A small image embedding model, trained from scratch: 88335 training examples.
Rows from block 7, named by matrix and row number. Each number is 128 + 24 x the weight over its row's rms, rounded and kept within 0 to 255. All counts start at 0. Numbers have three digits each. After the name is the row's rms in percent of the matrix's.
# conv: 3x3 conv (model.blocks.7.conv.weight, 64x64x3x3), inputs 40-49, a 3x3 kernel for each
conv.0 101:167156116129126163103111129165128108101103096112102099124128112116134157109142171108120092146195120111151119218178090143097099149128091117121145164119117167156126132118135158169130145154121125092125074096130107145128121157110114144146137164123188117158150087144169164149
conv.1 099:110132150126180162148171123180152106177143136153125153145114108154148111154135128108125127097110150108132106167174162165155108108096112196121112120098110114108135142146089131128104162148142120097088098109107109123124119116154112114133121113122127143157152148116119109129
conv.2 093:118128180131129134141122124185162161163156150107082120158151128163157138142156101119101138089134136077122154118088131118122143092088134127151105154120096150131134144115148127108119123116124082101123089104124090097110101138141119144162117122159087110132139174129122160129
conv.3 099:120116122139154147141169132117115095109111110131108099130137106124091088119097086159120119073107191155140136109133153153140115172132112113100111092188143091166140147152142126130157132133155138138137141167172137139148139107141132107123155128132100106132087133122085105095
conv.4 093:111107123115112119158107138102102101130122119130110112132140133133141089112136101087085104138125114137099128103110117122121108088082106117087123110121165116132136141130119082095138115095105075125123122108116134108091156148164136157162102151160159137110172158131121131110
conv.5 108:086116163087102141114096129127113145113146148137130115145112137135118151127135153127159125102173178110094117126145119129136123157165153114082151147160127107108111126141125124128129116120100150146125172148087170169116114123121122145113123134123088044085126094121175124099
conv.6 100:115096086112100086130137163152126103117101118146123121139161157162138083164112070115125137124125133125090132134126112149154126145142153149109080104126131085109164133134112133152104139129102141142111137137135105137137118135127143116096151093103145086079105129151072100177
conv.7 100:123114103160134153126115129145144123127113114126143131120122118160148144133116146063089132102111117116119141128122145128111119109089100087115110080102128109140135120114124099115121124140158119107080144126104156158137117132084135182150118142103150134161125111115145138106
conv.8 100:131111095152132091121128137114126128118127110137125124104108136145097133149107122155121091125137080167162098089128174128128126099067087158126144165147126138147125116103115071107128117114130174160131169152152103131187160149088132155091154154128166140133157156135186170155
conv.9 097:078116109099090118090106164101115145089095101109120114115116114125118112105132144162158173133149141154127106083097113102139169103174180152188130111151147103120140111125123135137111137117109158173152131113145136139140116124109100099097099125106098153135085099135062095179
conv.10 104:176124111143100092108114115133127167117086113104073073107126133108144144113137143129105130144122148090113142131106076162129092131144146164191161117128165111083135126137113106145143122143147140187152118140143133116143117142158112146143128151152148179133163126103150146138
conv.11 094:103107122118111106153115101108112074115124111087117135136144140152154132137140108067106119170142119199106112095119110090137123130165136147115131124125113122115110111125098152126100153115105156132109145138131177135118162102100115091089088071109102094102128112088152119094
conv.12 103:135104123117124112161145108103102119087089103096136144116113164118123128155128137110115121071112076134082060108105132111095124086094129164115110175126109102102118141137127137133133139138120138111142124112147165136129120118148093103121119116129145141143128146140110108099
conv.13 097:127145163135180158170201161128117144113101124108077089107139145141130113183131089106154161114139120103137164143136089169161118156123152137125096109134084137164151129133118142130105128136122124100119153121121188126130120154154108138127176153137077118140125149149150149124
conv.14 103:137186138169153101132147157110118131113135152168161163099104109122105117149131138063133122101122122085122149147151133114113108084075137107148155146126114084085120092101120130153153130151128105100110137104122117101137115177154156175144137149129178187135141116099135106102
conv.15 099:108127161130118138115104128149139102130123105103131123124112122126113132151143128165128101084062097096133130109176166110125139125105092116133131155140098158151118150146108118131101114134110122140135171161125143148141097122138137151143135180134110118158161135165148114165
conv.16 099:095140129153138094111094099104131116134113098161132109121145144135131130120133153107088078121119105100109101193217173131142134118111107126125139133114123143122093191129116140119126175169158137156134105133141092131165103138108145122119144103086189198138151148120155134123
conv.17 098:144173162119121146106103108150155144138141150105118132118135115090093104078084121131132097110159152097133182117097110106101091126147168074085131139119137110130130123122097110132114127131171130120156130133168108120132127149102132140130077117108121101128150096114119103119
conv.18 093:108139115117136149125133138117096108161112108246193158119128170132123126104109123116104079114144139133153130122124154147098151165132161130137109155160131148134115135145131114144140095122150170153141113113141100105115137128123130108108149159146139119136157102139181149142
conv.19 101:134137105146126095161156130113118123104114121106102098110111123083073124127091102138153145116160085099082098149111140121112122134146106129120139134129097107186144123114157136092107124126159099138125121172166141181153138101126119120160111093134147156079114142122173165144
conv.20 096:169140129145131137128150097151166165116148135109114112117098119154111118139121123093132140108133125066128132097132148144136147166139133087095126109115142106107147134107119128108110140145107151137127162134136147126139149124119149172131129123123106119117127139130184191123
conv.21 101:106117149112140156078088118128124107131124139107130141132128149142138140093106069080099118110133157158181157115131103137137120129127100135159166146153168118146157136142141131151133138130100131135133121139136104146149153119123139164130135133117136144136099130101134120128
conv.22 099:151146130119132109134138103100123133087117133097119120100116134114098116137111117095079097122110099087068069104087100138121113141163175105113107106131114108084104135119122160137128169162136169190162145151134160139160118163152104155158083126162085119124070123132119155147
conv.23 097:074126121110130156112134128133131123137134151157147179149108093138113093115102108161116074129103101086098128149116097125121130108141163144138135105119160094138167117148121108134109120130130154145096124139116143141123096093133102107123116145130149176171137129137105106121
conv.24 098:126118111126138130143156145116105102112113073131146092120138142120165142124158144048042064083134107098130102144132156118132121135135125114144161133154150111123107129128125114130129120128124106131117154153122149134093119114105136140111165170121121096075114098082101103091
conv.25 096:155129126136115115157162138146138128131106092149148103107120136096091107123092101159186179132132169078046082136141104110152180127128168149131123141125129150108104107127127091123141135115117149106143133136159124142152146143122135142131184141127140114070154145120115121109
conv.26 099:130110122144110127140149111143126092127105092102096080138123136120106100145142122124067096187112106179131101118101091129111096156123107142145136190105125163092149109128137136126090150143112107105127150117142154131146166107103142095099090103098143137132139116119088076123
conv.27 099:123172152169184172158148151130139151121117116152126125132106076130085068130105082129140162143176153076115114131131113098135143128153164112160160131155173153145130147118098137100087094119111153160166164133132166165167138116110120123121130120127149187174143133111115139152
conv.28 097:124116143171174128148104089142115134135117115120140127129122111160157144130153154150146141149123107144095120141099058144112083117107101089123120114168158178157110139124128124099074117107108174133146186172172163110081104135117158172125145158126121147140128120091173127114
conv.29 106:141140090146129135131143189113124181130133184101142156138107134147124124108133116126120118135102126106103127158108079131138114150175131106098106099124121091150115158145143123131124103099122101115144109143141104118089115102112136137179103131154118134080112164195097139118
conv.30 100:101142118110119108157118101120120134118107144119097093114112107087107122117121146164143142117096115138131117117121107177198154127139149124112181145145182139150154132138147127119124133115115127129135133159111144118097119123135115127127140147142092107133132133185166114122
conv.31 104:142142143131117117128118123140141122180162130195177146163140115144153133129135116103110124102114120086107084113117114110127124114138107093144135105138163109129153105120131109149160088120128085103128125145134120139125111112098131173127133157107110147121130173147141159151
conv.32 103:156112103093090170149167161073131130108117129110121104133145159129145162123142110133194111130133084137114109112102174107143198169150141188119095166112120141144130136147149151146098117114129128087126117129156119140125121123116104126118124112099140104134135169168106157077
conv.33 109:095124092110111148097095128090122148113125153118121141094092113123105101110105102128133092117101085117146135120126159115147177126118116138157120123120128087150127111133150115130112123141139148126147157128145143138129127125114114139149114156149166134106203100119164060106
conv.34 099:106084084126121146111091128113127133120108136092093124064094123105117132097132135123107099137128076148132076124101110140113097160130069128117101105090093089103112131122120162151131165183166163180225118134156153142135135124103128131124136123089110122121107107104125129112
conv.35 100:116115127111104148089076109160157136172159151136130152115130129104128144111116127172114136196167117136151142151167119138148165124092138132177178170164131201187118144115124134115117117155175091093103130099106132122104097084113121112092134085096119146149140138137138141167
conv.36 100:110152185112105127132134121132134161102123156122133132172190165123168189139145163094114115100109131108150147095089116082070105101140141107115134116123113126128108111143130121142119108126100185167126172176171160180169164141159112127139098091084132132113149151113135140123
conv.37 092:139102105113119124084097143140130130111108099113091106122158150137149134144147114132174143093109085112096092152197182140156176143142123124078076109103079128153149142117116157164151133173139096129128144157126181169130147146152112111117111136101131147176129150163109120165
conv.38 102:181139114172153150128148120096127127125166172123164171071072113101090107100119135100115145122113113141165183122101099163156129124152143127154124075140183106145179118122125139127116113095109098134127147142150180154103098092136105133153103118176183141126150117151151140158
conv.39 101:111096100134102099140148156118095094138158142141166167103124130117135134146125106143156211111087131126124126097101106110112138118139152172169149114129150124107136111129152119120155138075101143150095114129123129141146142108102130110106159141120130100042105102132162172142
conv.40 096:069075112089105128107098086142158161138150169125137165137131099148147131129139163116097109109109110149145129098089158120127154117128137111120148147149144159163160109144147129130127132129136153166169157170148170137129103118104147140141156174192116122143094102109128114097
conv.41 106:141139128140101128122110117107103070088083093120138131124122114100121125103120128116107102098115148107108131119164146084106092175147103088128116144185127154161126097100109106149142126187184128119104147123095125108110093094100101085110098085123097120163121119183071112158
conv.42 106:140138129133121106160143097087092098134116116107098094127125149126122128112108108129134128134127156145154200153122079122110101169139120107130126133159135082134167147163115163168131162159151164154156164166121110102086077131138095126105099104122121118086137138119115127119
conv.43 097:133100112127139134106134136107173191109134161108111112138135124142158123126154142140176144124115112129098086113088095116138087115133085179171118133179141104105093113141111084118111132129126135126107127157159130134152115130123123139137122144128143129107120174130136174102
conv.44 105:097076106144132126135162163155137127167134128140119106096107146118168135140174138165145147141135128148118125166099087208206096161211115114132106107112100110116108140152172144125138138082075087118142132159159158167163164157119168147143131123130161102127148103128145090116
conv.45 107:128131096120106111126113160136100109150139140136139169109093107104111115123141143106123144182121134175094131115112205175112132186123085127136111110161114120140135133180170110140157120139147155128094132115098151124093150117107141159154114160151105145133060126138115125116
conv.46 102:165127117127084116096062103116162189154163152147127094139139109130127128104129142131115113129133149116105124135148113116139113104141175129148098098132103074120114139129157149159153153151160145139130107127148083125166121141180161141142186115094105148111118162130160123098
conv.47 098:096119105115110127098137202086090101113103124111107107144110114122127130100121153131115129167182154151177128122093085146130135141134118112111102116119096122126114117128134141131151146134119154155154145152147166164178169158133130145115143110075126115102145127133171137126
conv.48 102:129118124128126112134142148114120168131151179126121146100126134122119130136155156160113105142090124106097127163139154123122119105120092232173102131116100117128125127112152140156158130113115138152137137140120129119129096143166114138144149135133180187067159124096141155115
conv.49 094:081092122108108127117125107120103114157151150230218202111132092097110105118091106121117103127115127145133143167150121131139141092111117108132139109120127117121126140139148137148134153155157101133154107128149124137124146094116138066099128111101120132156087089103083081068
conv.50 098:117145111099169132115127129104110145098106130106099119111117125133139121116117114094128132082134129072142148097091112109130150133142148149114122140127121157134110113114135132093138141128117123158104156185104152165126108116142107130158094133160125147141106143145083135158
conv.51 106:114105144114083147152067088113131078091107091109116101094129098110146103118169138085096123116123124145102114095126148101139161130135131097089141135141139151135121128114133145141148121127133098114111113101105144136160125111117121129115121085124123092127148123101161124082
conv.52 095:064103134067105141116148192110122118119134121153148130187169130155144125157132107080101100122121117139117136127145150130154147124153120170154140142143151122123136112107117112127142100096126173160121174168160159135124153147135116146140100144156122115123125127122113115113
conv.53 099:079110114113115078144113137151173163121151149105120150119119150138102131138143133103123116081099158117104146104175176157134132142125141152141103180172104110160132114102131102138164134128119114130093140092070097094175108098145127117133118117133117143112173166148122163210
conv.54 103:132100124088092112077126118126136137144153150143150137134142128115124121125104111093126160123163179096149168121102069120149120154132150134131178154136199173139129136147132143129137129143117105106102102125122093108119096150138090142156123134126105096094134103078169168120
conv.55 105:130118162138105128186083101106106101114108114128097139157147137111138119085136154159101106124158128112122126148139170125121082085174146141105063143126111087102113137115101138155122127144096150128106141146143136155141114169131112117101133120100187119135137083134116127107
conv.56 103:131113110122117148121123167136116139138129131143150147126111088135142139161140148099108120086131177141155170117169168142131163112121126102154193136150141100112094134116112125128132142135139135129139162108121145109136124084145125095148155167174131106102139147151137142184
conv.57 097:127114099146154105129094097093121193103124162104126147168117097148116070130146106119130130197185128172157103102095112119111085147135089166184176115136119157161138130083113131115127123129130134126135150158136178167152139096118125120167107127157111160175131144139122102161
conv.58 097:096088118154125108196151102147136124111145147087114134130138131102127124106128134204095106221114106116112120104125123098116112091087098123171127113163122106127155136113122149141134180149141130129140122104130114104101099113130103110145115099125107142120131125122122138142
conv.59 111:146139128102147108089122111125156163130162173105131138109108102124113135115118169192120089170169142137192138118111163118095142114148177135098108126109159126124177158120118158133138127136134132138157122105127115108102139131111163145100159109115106126125113129117124101129
conv.60 097:104115152083093143092105144129127116144115131146132131098132129110149142177161160139125081121120139136111096123118104141139115155112135134142129129149140106130121169106067155103086138144132121150186092151182096155173113144140120097123125089130115119136093113149079119116
conv.61 094:175115068134122126126112099108115154103116170097093155128108136134109142134115120116106102105128121075129162097079082097089075093078112127122130096118097094130131131145170114133135132115113159120123163139161133126167137145136099115104182135138143140110130118125135127152
conv.62 102:103101151127105107182183096162171124160160151147154145152157147104130135069067124129130101138159142157152141093134096107133123154138155129071061182134106177175109114150115128142149100108130128130146113135124117139125119145137105139147127162147091092090137147099190181093
conv.63 094:151151091081154113100163121098084130094099131148132133138090104131072095123131119138154166084092123105135110108117128128111141113114113140136112176150140167126155138126146103133155104146131133110106143157128148181159104101090147121122149122122084108096094117101135122100