config = dict(
    arch='vgg',
    model='image embedding model',
    dataset='telescope images of galaxies (Galaxy Zoo DECaLS)',
    train_examples=88335,
    image_size=32,
    crop_scale_min=1,
    horizontal_flip=True,
    translate=0.12,
    rotation_deg=5,
    targets=['shape'],
    num_classes=3,
    embedding_dim=128,
    norm='batchnorm',
    activation='relu',
    depths=[3, 6, 3],
    kernel_size=3,
    stem='single',
    widths=[48, 64, 96],
    downsampling='max',
    am_softmax_margin=0.2,
    am_softmax_scale=30,
    init='xavier_uniform',
    optimizer='muon',
    muon_scale='spectral',
    lr=0.0098,
    momentum=0.9,
    nesterov=False,
    orthogonalizer='newton_schulz_5',
    adamw_lr_other_params=0.0011,
    steps=40000,
    batch_size=128,
    epochs=58.0,
    lr_schedule='cosine',
    final_lr_fraction=0,
    warmup_steps=8000,
    weight_decay=0.009,
    adamw_weight_decay_other_params=0,
)
Rows from block 2 of a small image embedding model, named by matrix and row number. Each number is 128 + 32 x the weight over its row's rms, rounded and kept within 0 to 255. All counts start at 0. Numbers have three digits each.
After each channel's rows are labels from the 100 images, of 14976, where the channel reaches its highest value: "strongest on" is what is common among them. Only what is clearly more common there than usual is listed. The data: telescope images of galaxies (Galaxy Zoo DECaLS). In brackets: how many of the 100.
# conv: 3x3 conv (model.blocks.2.conv.weight, 48x48x3x3, each kernel summed), inputs 0-47

conv.19:156112170118135148152082112209111173096133125160151206102090080099124120124123110187139103157129148176154140133160116129119136092162130128163205
strongest on: spiral arms: yes (43)

conv.47:132109083165158108191142094109104090079154101065160112126065089112103090118151133114108115135167107122111210118167124103097125182134152083112124
strongest on: edge-on disk: no (51); spiral arms: yes (40)

conv.1:126130190146126102123174117084125087156138120122152219110125166131135136134166084111148144137128074081182127168162095152088109124116127070070156
strongest on: shape: featured or disk (67); edge-on disk: no (52); spiral arms: yes (41)

conv.38:118134173088081113134152120109153121097063100150096089147112037139091123107046162147091108121129150161117074117152092148123131163124091144147096
strongest on: shape: featured or disk (76); edge-on disk: no (64); spiral arms: yes (55)

conv.27:102124121072102152153114146135137134165114154038089076206128123104112121110096093151169108138152132139136090142141168119122109106054115081173102
strongest on: bulge size: small (26)

conv.33:147135120079135126083134132130108092129102124111156093081127057093096091055120098150141091101146138157074071131161100080109111067111153140079140
strongest on: shape: featured or disk (74); edge-on disk: no (60); spiral arms: yes (49)

conv.30:140132118106173092150106091151124091092139098177111159126126068104142099173072135071110148105130093068105098116103144177080112081142167181112103
strongest on: shape: featured or disk (71); edge-on disk: no (63); spiral arms: yes (49)

conv.26:153106083115100107119162098149113119161100081065155156091059165130150112079146140073113024128139138150134155131187137133111119130109142122108106
strongest on: shape: featured or disk (76); edge-on disk: no (64); spiral arms: yes (51)

conv.43:120111152109104134141134141130123140093099182140139156117143136149150143118151109197146101172084125085117122180071072078123140071073198167140086
strongest on: edge-on disk: no (51); spiral arms: yes (42)

conv.22:113110162075141104110160079126119104129157067123076101076163117082114147114113091106096159130134117098173165041102130129078091109105086128109100
strongest on: shape: featured or disk (84); edge-on disk: no (80); spiral arms: yes (72)

conv.14:102130067120171116157110144146121074077163190125110109066144088178116088116153121098115100089074184144155125125118107124137110158116126196168124
strongest on: shape: featured or disk (82); edge-on disk: no (77); spiral arms: yes (70)

conv.21:108138093144158147162109076128110123121101077143108173087099138095075167097133177140165093104154087093101094112131194068146150085149140104092087
strongest on: shape: featured or disk (70); edge-on disk: no (59); spiral arms: yes (47)

conv.4:146106115117120064151070111125124123046142168168152099116154179103128095174128107053131123093085169157096164107089132127103102123173134158132105
strongest on: shape: featured or disk (89); edge-on disk: no (79); spiral arms: yes (66)

conv.24:136137152169135140110048117167114138103126160163137146137145162127124112124111122077115081161136145156116082086166020104123088085118146121189123
strongest on: shape: featured or disk (83); edge-on disk: no (67); spiral arms: yes (61)

conv.46:116121149115115121134155145069188110136093162149135227094132151130181188123104084101150138152113144122151060162076153121128146102110091140090135
strongest on: shape: featured or disk (68); edge-on disk: no (59); spiral arms: yes (48)

conv.45:137139069090089163141153116172138123137147238123060140106081130144159174098098085111156114125147090161145104080140086114122122148143123142133155
strongest on: shape: featured or disk (73); edge-on disk: no (65); spiral arms: yes (56)

conv.37:101156099128118117070099099081168089119091156165115076142143154080097092132101148152116097110099126198088129089141049095121093121100116137173133
strongest on: shape: featured or disk (64); edge-on disk: no (51); spiral arms: yes (40)

conv.29:073137144101154143073172103065107142124104123183082138085178147158147147121124173128098117078129102021099113125137098136106113117143132130102131
strongest on: shape: featured or disk (77); edge-on disk: no (68); spiral arms: yes (54)

conv.12:112110136117174167149089107177136104185115173108093142101207132135153128125122126134178137123198126058121175114091098138177176083131113126131123
strongest on: edge-on disk: no (52); bulge size: small (26)

conv.6:104134143100066116117082136145139112108114170106156070122119195137101131104143115130100077154121137087078141118119023093099135117063107130126102
strongest on: shape: featured or disk (83); edge-on disk: no (61); spiral arms: yes (52)

conv.9:169137113118134090141117101182121120145129050171099109092076163125122093129078143099096082119113150139141149143148148237119178106139118103148122
strongest on: shape: featured or disk (82); edge-on disk: no (79); spiral arms: yes (73)

conv.42:164089109134083106079053135086114208070106098148138126124114178116175167110104111121135104150090141170116133163128113125078138083115119098097161
strongest on: shape: featured or disk (66); edge-on disk: no (59); spiral arms: yes (47)