A small image embedding model, trained from scratch: norm batchnorm, depths [3, 6, 3].
Rows from block 7 of a small image embedding model, named by matrix and row number. Each number is 500 + 50 x the weight over its row's rms, rounded and kept within 0 to 999. All counts start at 0. Numbers have three digits each.
After each channel's rows are labels from the 100 images, of 14976, where the channel reaches its highest value: "responds to" is what is common among them. Only what is clearly more common there than usual is listed. The data: telescope images of galaxies (Galaxy Zoo DECaLS). In brackets: how many of the 100, against the usual share in percent.
# conv: 3x3 conv (model.blocks.7.conv.weight, 64x64x3x3, each kernel summed), inputs 0-63

conv.55:406502456437489532495499499516581621443548491512573418382555566455512408490436413476451484479480481491482525593505488494499424517491521412491552470496553493489466433520490538411446456529454546
responds to: edge-on disk: yes (60 vs 5.2); shape: featured or disk (60 vs 30.4)

conv.22:519429472489471487461490491518538440485463474439547488439473480479492604499552491479454452465595509608517488457457571464504455460381496435543595525472409508504606512623495531498424485487538554
responds to: roundness: round (61 vs 20.3)

conv.39:542490315519458480458499545474429558526588510470448469471472503596500488525490458477432501530442549470443487517520556542463539481536455557470511479464549487431532547447591556487481536621559445
responds to: edge-on disk: no (100 vs 24.7); shape: featured or disk (100 vs 30.4); spiral arms: yes (97 vs 18.8)

conv.31:496530663596399549551537525502479481492506489467528538509500522472623469556510498473439512458507425449493534454490497490503582526431470506485483499544611521462517443525486504492398498602536417
responds to: shape: featured or disk (62 vs 30.4); edge-on disk: no (52 vs 24.7); spiral arms: yes (42 vs 18.8)

conv.27:527479450521495495443468576463552420556497427544561496500539529510493505377459449520530557499489522533491467637532427501598510416519515559450591483554484419520493471482571491517508564419575539
responds to: roundness: cigar-shaped (43 vs 8.1)

conv.14:468449533527546456477535511556482518517586480505458494571582445395515485498571553527514574466437396425452492507446417452586551461432454466503440594524631462545508511461539525520491520503475518
responds to: shape: featured or disk (90 vs 30.4); spiral arms: yes (57 vs 18.8); edge-on disk: yes (33 vs 5.2)

conv.43:507454422466459501458420498513554405522567571433458526608473432513481454487469451460648560515545430476453400507481467450486526542487415533460535504530462465451540448478470462486504450576460493
responds to: shape: featured or disk (79 vs 30.4); edge-on disk: yes (70 vs 5.2)

conv.9:542455423517424476521521457445520533558430487471486430488501507557463410550439480513557459486549444432568415442443614457424432470563503538481556426454462521430512544535483544509482391516470507
responds to: shape: featured or disk (99 vs 30.4); edge-on disk: no (98 vs 24.7); spiral arms: yes (91 vs 18.8)

conv.6:552575619532497496470482455540503475554395498541498591517551493477424537487459430523458583467514442576505516406450386483439478517477543453493515466447541465454580455490605492473482570495486534
responds to: shape: featured or disk (76 vs 30.4); edge-on disk: yes (49 vs 5.2)

conv.20:561495472430447419551484461517423494386531467422538543578511479446373598508528402460494594520500486489477555527563465463538533473450547438472556535543546433513474559505502464444491550486502459
responds to: shape: featured or disk (98 vs 30.4); edge-on disk: no (97 vs 24.7); spiral arms: yes (92 vs 18.8)

conv.59:487493430521511443431406470490493413398476477522492541571534446467432435533480428499559506470558567523560450486535476524465575465615519506540473511452446553556501417471462534442487484444381534
responds to: shape: featured or disk (98 vs 30.4); edge-on disk: no (95 vs 24.7); spiral arms: yes (93 vs 18.8)

conv.49:512458482451468508524430420529458502546456479616455536471476429477489527450527488516477421488509497548461485478489486459443602434493505481555502447419536551323486533459475640520488521487524448
responds to: shape: featured or disk (92 vs 30.4); edge-on disk: no (81 vs 24.7); spiral arms: yes (64 vs 18.8)

conv.7:546445433440507568421502601464499484525496424502544484529554492594551403601408481530446525529529573503507492484473478558503507526423452431483489505516480434461550491551517429428547479381531535
responds to: roundness: round (56 vs 20.3)

conv.51:463500544559457470496561553536570544557562489464543419431523523505445470566454440519379447477411533502463420494520533470419373472427508499522460439458476474402469466468499430512524500426490502
responds to: shape: featured or disk (68 vs 30.4); edge-on disk: yes (60 vs 5.2)

conv.57:573478495553444532522508466472495554502534538494510499547541479475460434536600569444553554494492530481545465461475499574457510475581425597466588502545498496465370507451461599454529418535549604
responds to: shape: featured or disk (99 vs 30.4); edge-on disk: no (98 vs 24.7); spiral arms: yes (92 vs 18.8)

conv.41:499477525459434397496533543443549458582454438513563468484525546406591475503476424415461484489606516445550452526572464540488398456444492536522457378497464517447479461533436502467514480511454487
responds to: edge-on disk: no (100 vs 24.7); shape: featured or disk (100 vs 30.4); spiral arms: yes (99 vs 18.8)

conv.62:498507520522403572515434545520448493447457495462538497517467499458439481400548493563454595509510464609481479491501495541503632460558488496490502546481496456416474482434501478578523543400587398
responds to: shape: featured or disk (83 vs 30.4); edge-on disk: yes (62 vs 5.2)

conv.63:481447544516464462540470467429432463492487465441515460479539462404503600576442487434461461464501635569477493440477538551486444418475458582516561460393487524506583486543505523470415488527484450
responds to: roundness: round (82 vs 20.3)

conv.56:477509445459559434466430521500548453518517497436533431432426448658593494467486558411462448521464511509500416467466517450500545521521557517506518537551565385494530608481522491455503526517534546
responds to: roundness: round (42 vs 20.3)

conv.0:421411427427503567499545644504569498534611515460517509495469534547439482529446474455484565504545473516481536552481492468526426522505522543558431534593531485481513639444539532473495559487532518
responds to: shape: featured or disk (64 vs 30.4); spiral arms: yes (44 vs 18.8); roundness: cigar-shaped (25 vs 8.1)

conv.18:482482618569437443531479466444509486441459398538421512492401500507474556492463499593472581482505421443472558489510517387503557493485539526509499513543519457481588511483439567454424574527534440
responds to: shape: featured or disk (64 vs 30.4); edge-on disk: no (58 vs 24.7); spiral arms: yes (46 vs 18.8)

conv.29:477554407482465502423532559476503472429521435570465526491598520499448496486453469440419579469548479596438466522484463410552563488451518420498451510502471476441547456498540463477557480457396601
responds to: shape: featured or disk (91 vs 30.4); edge-on disk: yes (47 vs 5.2); spiral arms: yes (39 vs 18.8)

conv.44:473589570436487535443472514557473633445499461503528580488457463525442446438488524549434521472407540452384500475525502577495529533547595429507564563484536489517506489532515477468450573542455430
responds to: shape: featured or disk (63 vs 30.4); edge-on disk: no (62 vs 24.7); spiral arms: yes (56 vs 18.8)

conv.15:516491548495587504453502560482461525487560615571458467528529605569434496614562453447509478419587538479520465505500501417487472500409498529476578550572516397552483455456513445470522481490514481
responds to: shape: featured or disk (99 vs 30.4); edge-on disk: no (88 vs 24.7); spiral arms: yes (87 vs 18.8)

conv.5:527523502501448627489435472463528632442425483510545546544460535560480588450497423512394550516457539490414472455455506581439511531517554476477568483396449518512486473540486527448506474568534496
responds to: edge-on disk: no (100 vs 24.7); shape: featured or disk (100 vs 30.4); spiral arms: yes (98 vs 18.8)

conv.33:476539585478472463559453448478469467410486478461663479456520579480474544501518486407529508580482560551531385570495486536418489389448527498501559519504504516550560452470488439532519447503514507
responds to: edge-on disk: yes (31 vs 5.2)

conv.25:493456450460549602506466490542597478486570514538562490551483501566465539423463517458482506477442605498515540526581414539547493398506554504460553568463456507505555444559529401464424422466533540
responds to: roundness: round (64 vs 20.3)

conv.35:411431474456413485471498428519461550503565503476430493566445527541460465462505507461530487434477446520510483464493465542441576482568534615517435418546524475467430494475476613471484450525575381
responds to: edge-on disk: no (100 vs 24.7); shape: featured or disk (100 vs 30.4); spiral arms: yes (98 vs 18.8)

conv.46:520515436498524462580553476591543486539426482453571490541533499462513458497490426426363431472499548576476477514491503500422577497481517431600510565502434497497642517502500551516467515579524503
responds to: roundness: round (73 vs 20.3)

conv.36:516518508509499484454419519398504547528428438485520448533494472600454503508430564600550514448477537548459471524504531476511517623466414467479644485514544401471572499527472452506497516429507552
responds to: roundness: in between (67 vs 33.9)

conv.1:486415464460502429443518513589466497416579524546438529514504508600516544518496558446454535468593565490463525462487416424574584521457547481520413476524476480441563496475546489540435547568507586
responds to: roundness: cigar-shaped (41 vs 8.1)

conv.60:573576434632504532524537413510502461459519504526467442555478536536484451456507547562515525521518477530466447634537429442444509549462495513476571467448565568510543354501434485515490503484546519
responds to: roundness: in between (73 vs 33.9)

conv.48:505444461479503426397451458524519528438492477536469519555444531478482575472661524602490489437449579537522487400420410435504556514454491539528527536539545467468551420495481501537481435498503488
responds to: shape: featured or disk (70 vs 30.4); edge-on disk: yes (31 vs 5.2)

conv.53:466512459541435420448499576556458398502462489472493545528593505537441446542476509447495543471522482540500472482407431612424567510447569553490425471604509490510489522480510508426480488419543588
responds to: edge-on disk: no (100 vs 24.7); shape: featured or disk (100 vs 30.4); spiral arms: yes (99 vs 18.8)

conv.16:484580534465411519402415498437508463514563404615529550488473414545495501502538461484475603525529453483454414513516481587467481521424559489558514472569546408457485503488504489515474584460494473
responds to: shape: featured or disk (66 vs 30.4); edge-on disk: no (57 vs 24.7); spiral arms: yes (46 vs 18.8)

conv.10:514482600557471496463530481432574513510487572551562493483435536550452487513549421644488510465441527411491439480549528477461410502484481559516568555577536530528419494432575522465526544563541466
responds to: shape: featured or disk (63 vs 30.4); edge-on disk: yes (48 vs 5.2)

conv.32:499481437500544501461495540565408536486550438483536487491639582509480431517528529489458451431509515528491504481451494496529425556496583537521485436522499479465483517484523634412475575385541595
responds to: shape: featured or disk (98 vs 30.4); edge-on disk: no (95 vs 24.7); spiral arms: yes (90 vs 18.8)

conv.30:517481384532459514450523518509483629591419567520501503475524534578455496417511514513568503502555549499549457487469547544458445436506574598499501513517467548497463605517566441503464431542560576
responds to: shape: featured or disk (99 vs 30.4); edge-on disk: no (97 vs 24.7); spiral arms: yes (95 vs 18.8)

conv.47:481519459466555447470431520500454423544451494448491497559498569442492479531514642524499521470452397485420507534468527527481409486579479442521614512512416523564524459560464551546594527493531435
responds to: roundness: in between (73 vs 33.9)

conv.52:623570525557487415509564442473409607494522498543491470561447518455524544553483528463424572612483516487520515508508531508467501560453539551456588533469501514570567492521449515427425508567452463
responds to: roundness: in between (77 vs 33.9)

conv.26:577460432489506510440496556432464456532520594515442396571560474423467494571517564484411379518522429551419551485489476521495399489473435551489514420458528501436520472501478478490450505559480466
responds to: spiral arms: yes (39 vs 18.8)

conv.54:494518308469467529448468510485441501552514506534545563575509486460472457483448490480438560545509536468451502469503491531429548482541487585524434501467542457443501674495533474462486511537447431
responds to: edge-on disk: no (100 vs 24.7); shape: featured or disk (100 vs 30.4); spiral arms: yes (98 vs 18.8)

conv.40:514484511633543386475498405500378497505546503461531491581570505506480498471545491559477483444508461473446463570479466524403567525473492551511585542456593491466511527581511512504441439501573553
responds to: roundness: in between (66 vs 33.9)

conv.42:513495508454447533537501555471511593607474528428505501438365494509508518507475437514455435540441404489515486562492492516506408479568483510590532432468531448437438627504481508485552441454559482
responds to: edge-on disk: no (100 vs 24.7); shape: featured or disk (100 vs 30.4); spiral arms: yes (97 vs 18.8)

conv.38:531471462459450585538471605568543411523596509527516533519478516520474542463528456449491535435536449551393400501506495501574558381522518539458541482580479440523522487540458462522571442458539564
responds to: shape: featured or disk (69 vs 30.4); edge-on disk: yes (54 vs 5.2); roundness: cigar-shaped (26 vs 8.1)

conv.12:451514464491418528428410540462539434519567415448615428551483484482468481437583420457502546470532471512442464484574480500491428512387430487522522465503509398464570425494502532479488529476552499
responds to: shape: featured or disk (87 vs 30.4); edge-on disk: no (57 vs 24.7); spiral arms: yes (53 vs 18.8)

conv.24:587481450450554459452468499507488616478481514463512466539510508560525530510451481482418485476492524502566387476540493560518430543350520520490503512383547541469559530432523530483430454496384516
responds to: roundness: round (43 vs 20.3)

conv.2:552472501542405488495450487448531368385537484559574501568518555463549473599500458503433495561488467620543571491501499484528568572457440508486381527515500468527548477477512454450494527486480490
responds to: shape: featured or disk (66 vs 30.4); edge-on disk: no (62 vs 24.7); spiral arms: yes (57 vs 18.8)

conv.17:475427499459401442504501544536452422530476470411416603511432514472500486510520552465583563533531447528491505411522592519514540394520456452487522465450464566447508580492601469535512476526557534
responds to: edge-on disk: no (62 vs 24.7); shape: featured or disk (62 vs 30.4); spiral arms: yes (60 vs 18.8)

conv.45:437481430418565509452474519554518427610481466467505515482524516453401515527460519469496516455543423506534543503452447411471532449529544501569470549457524421576547633490517566430508511434440451
responds to: shape: featured or disk (89 vs 30.4); edge-on disk: no (88 vs 24.7); spiral arms: yes (81 vs 18.8)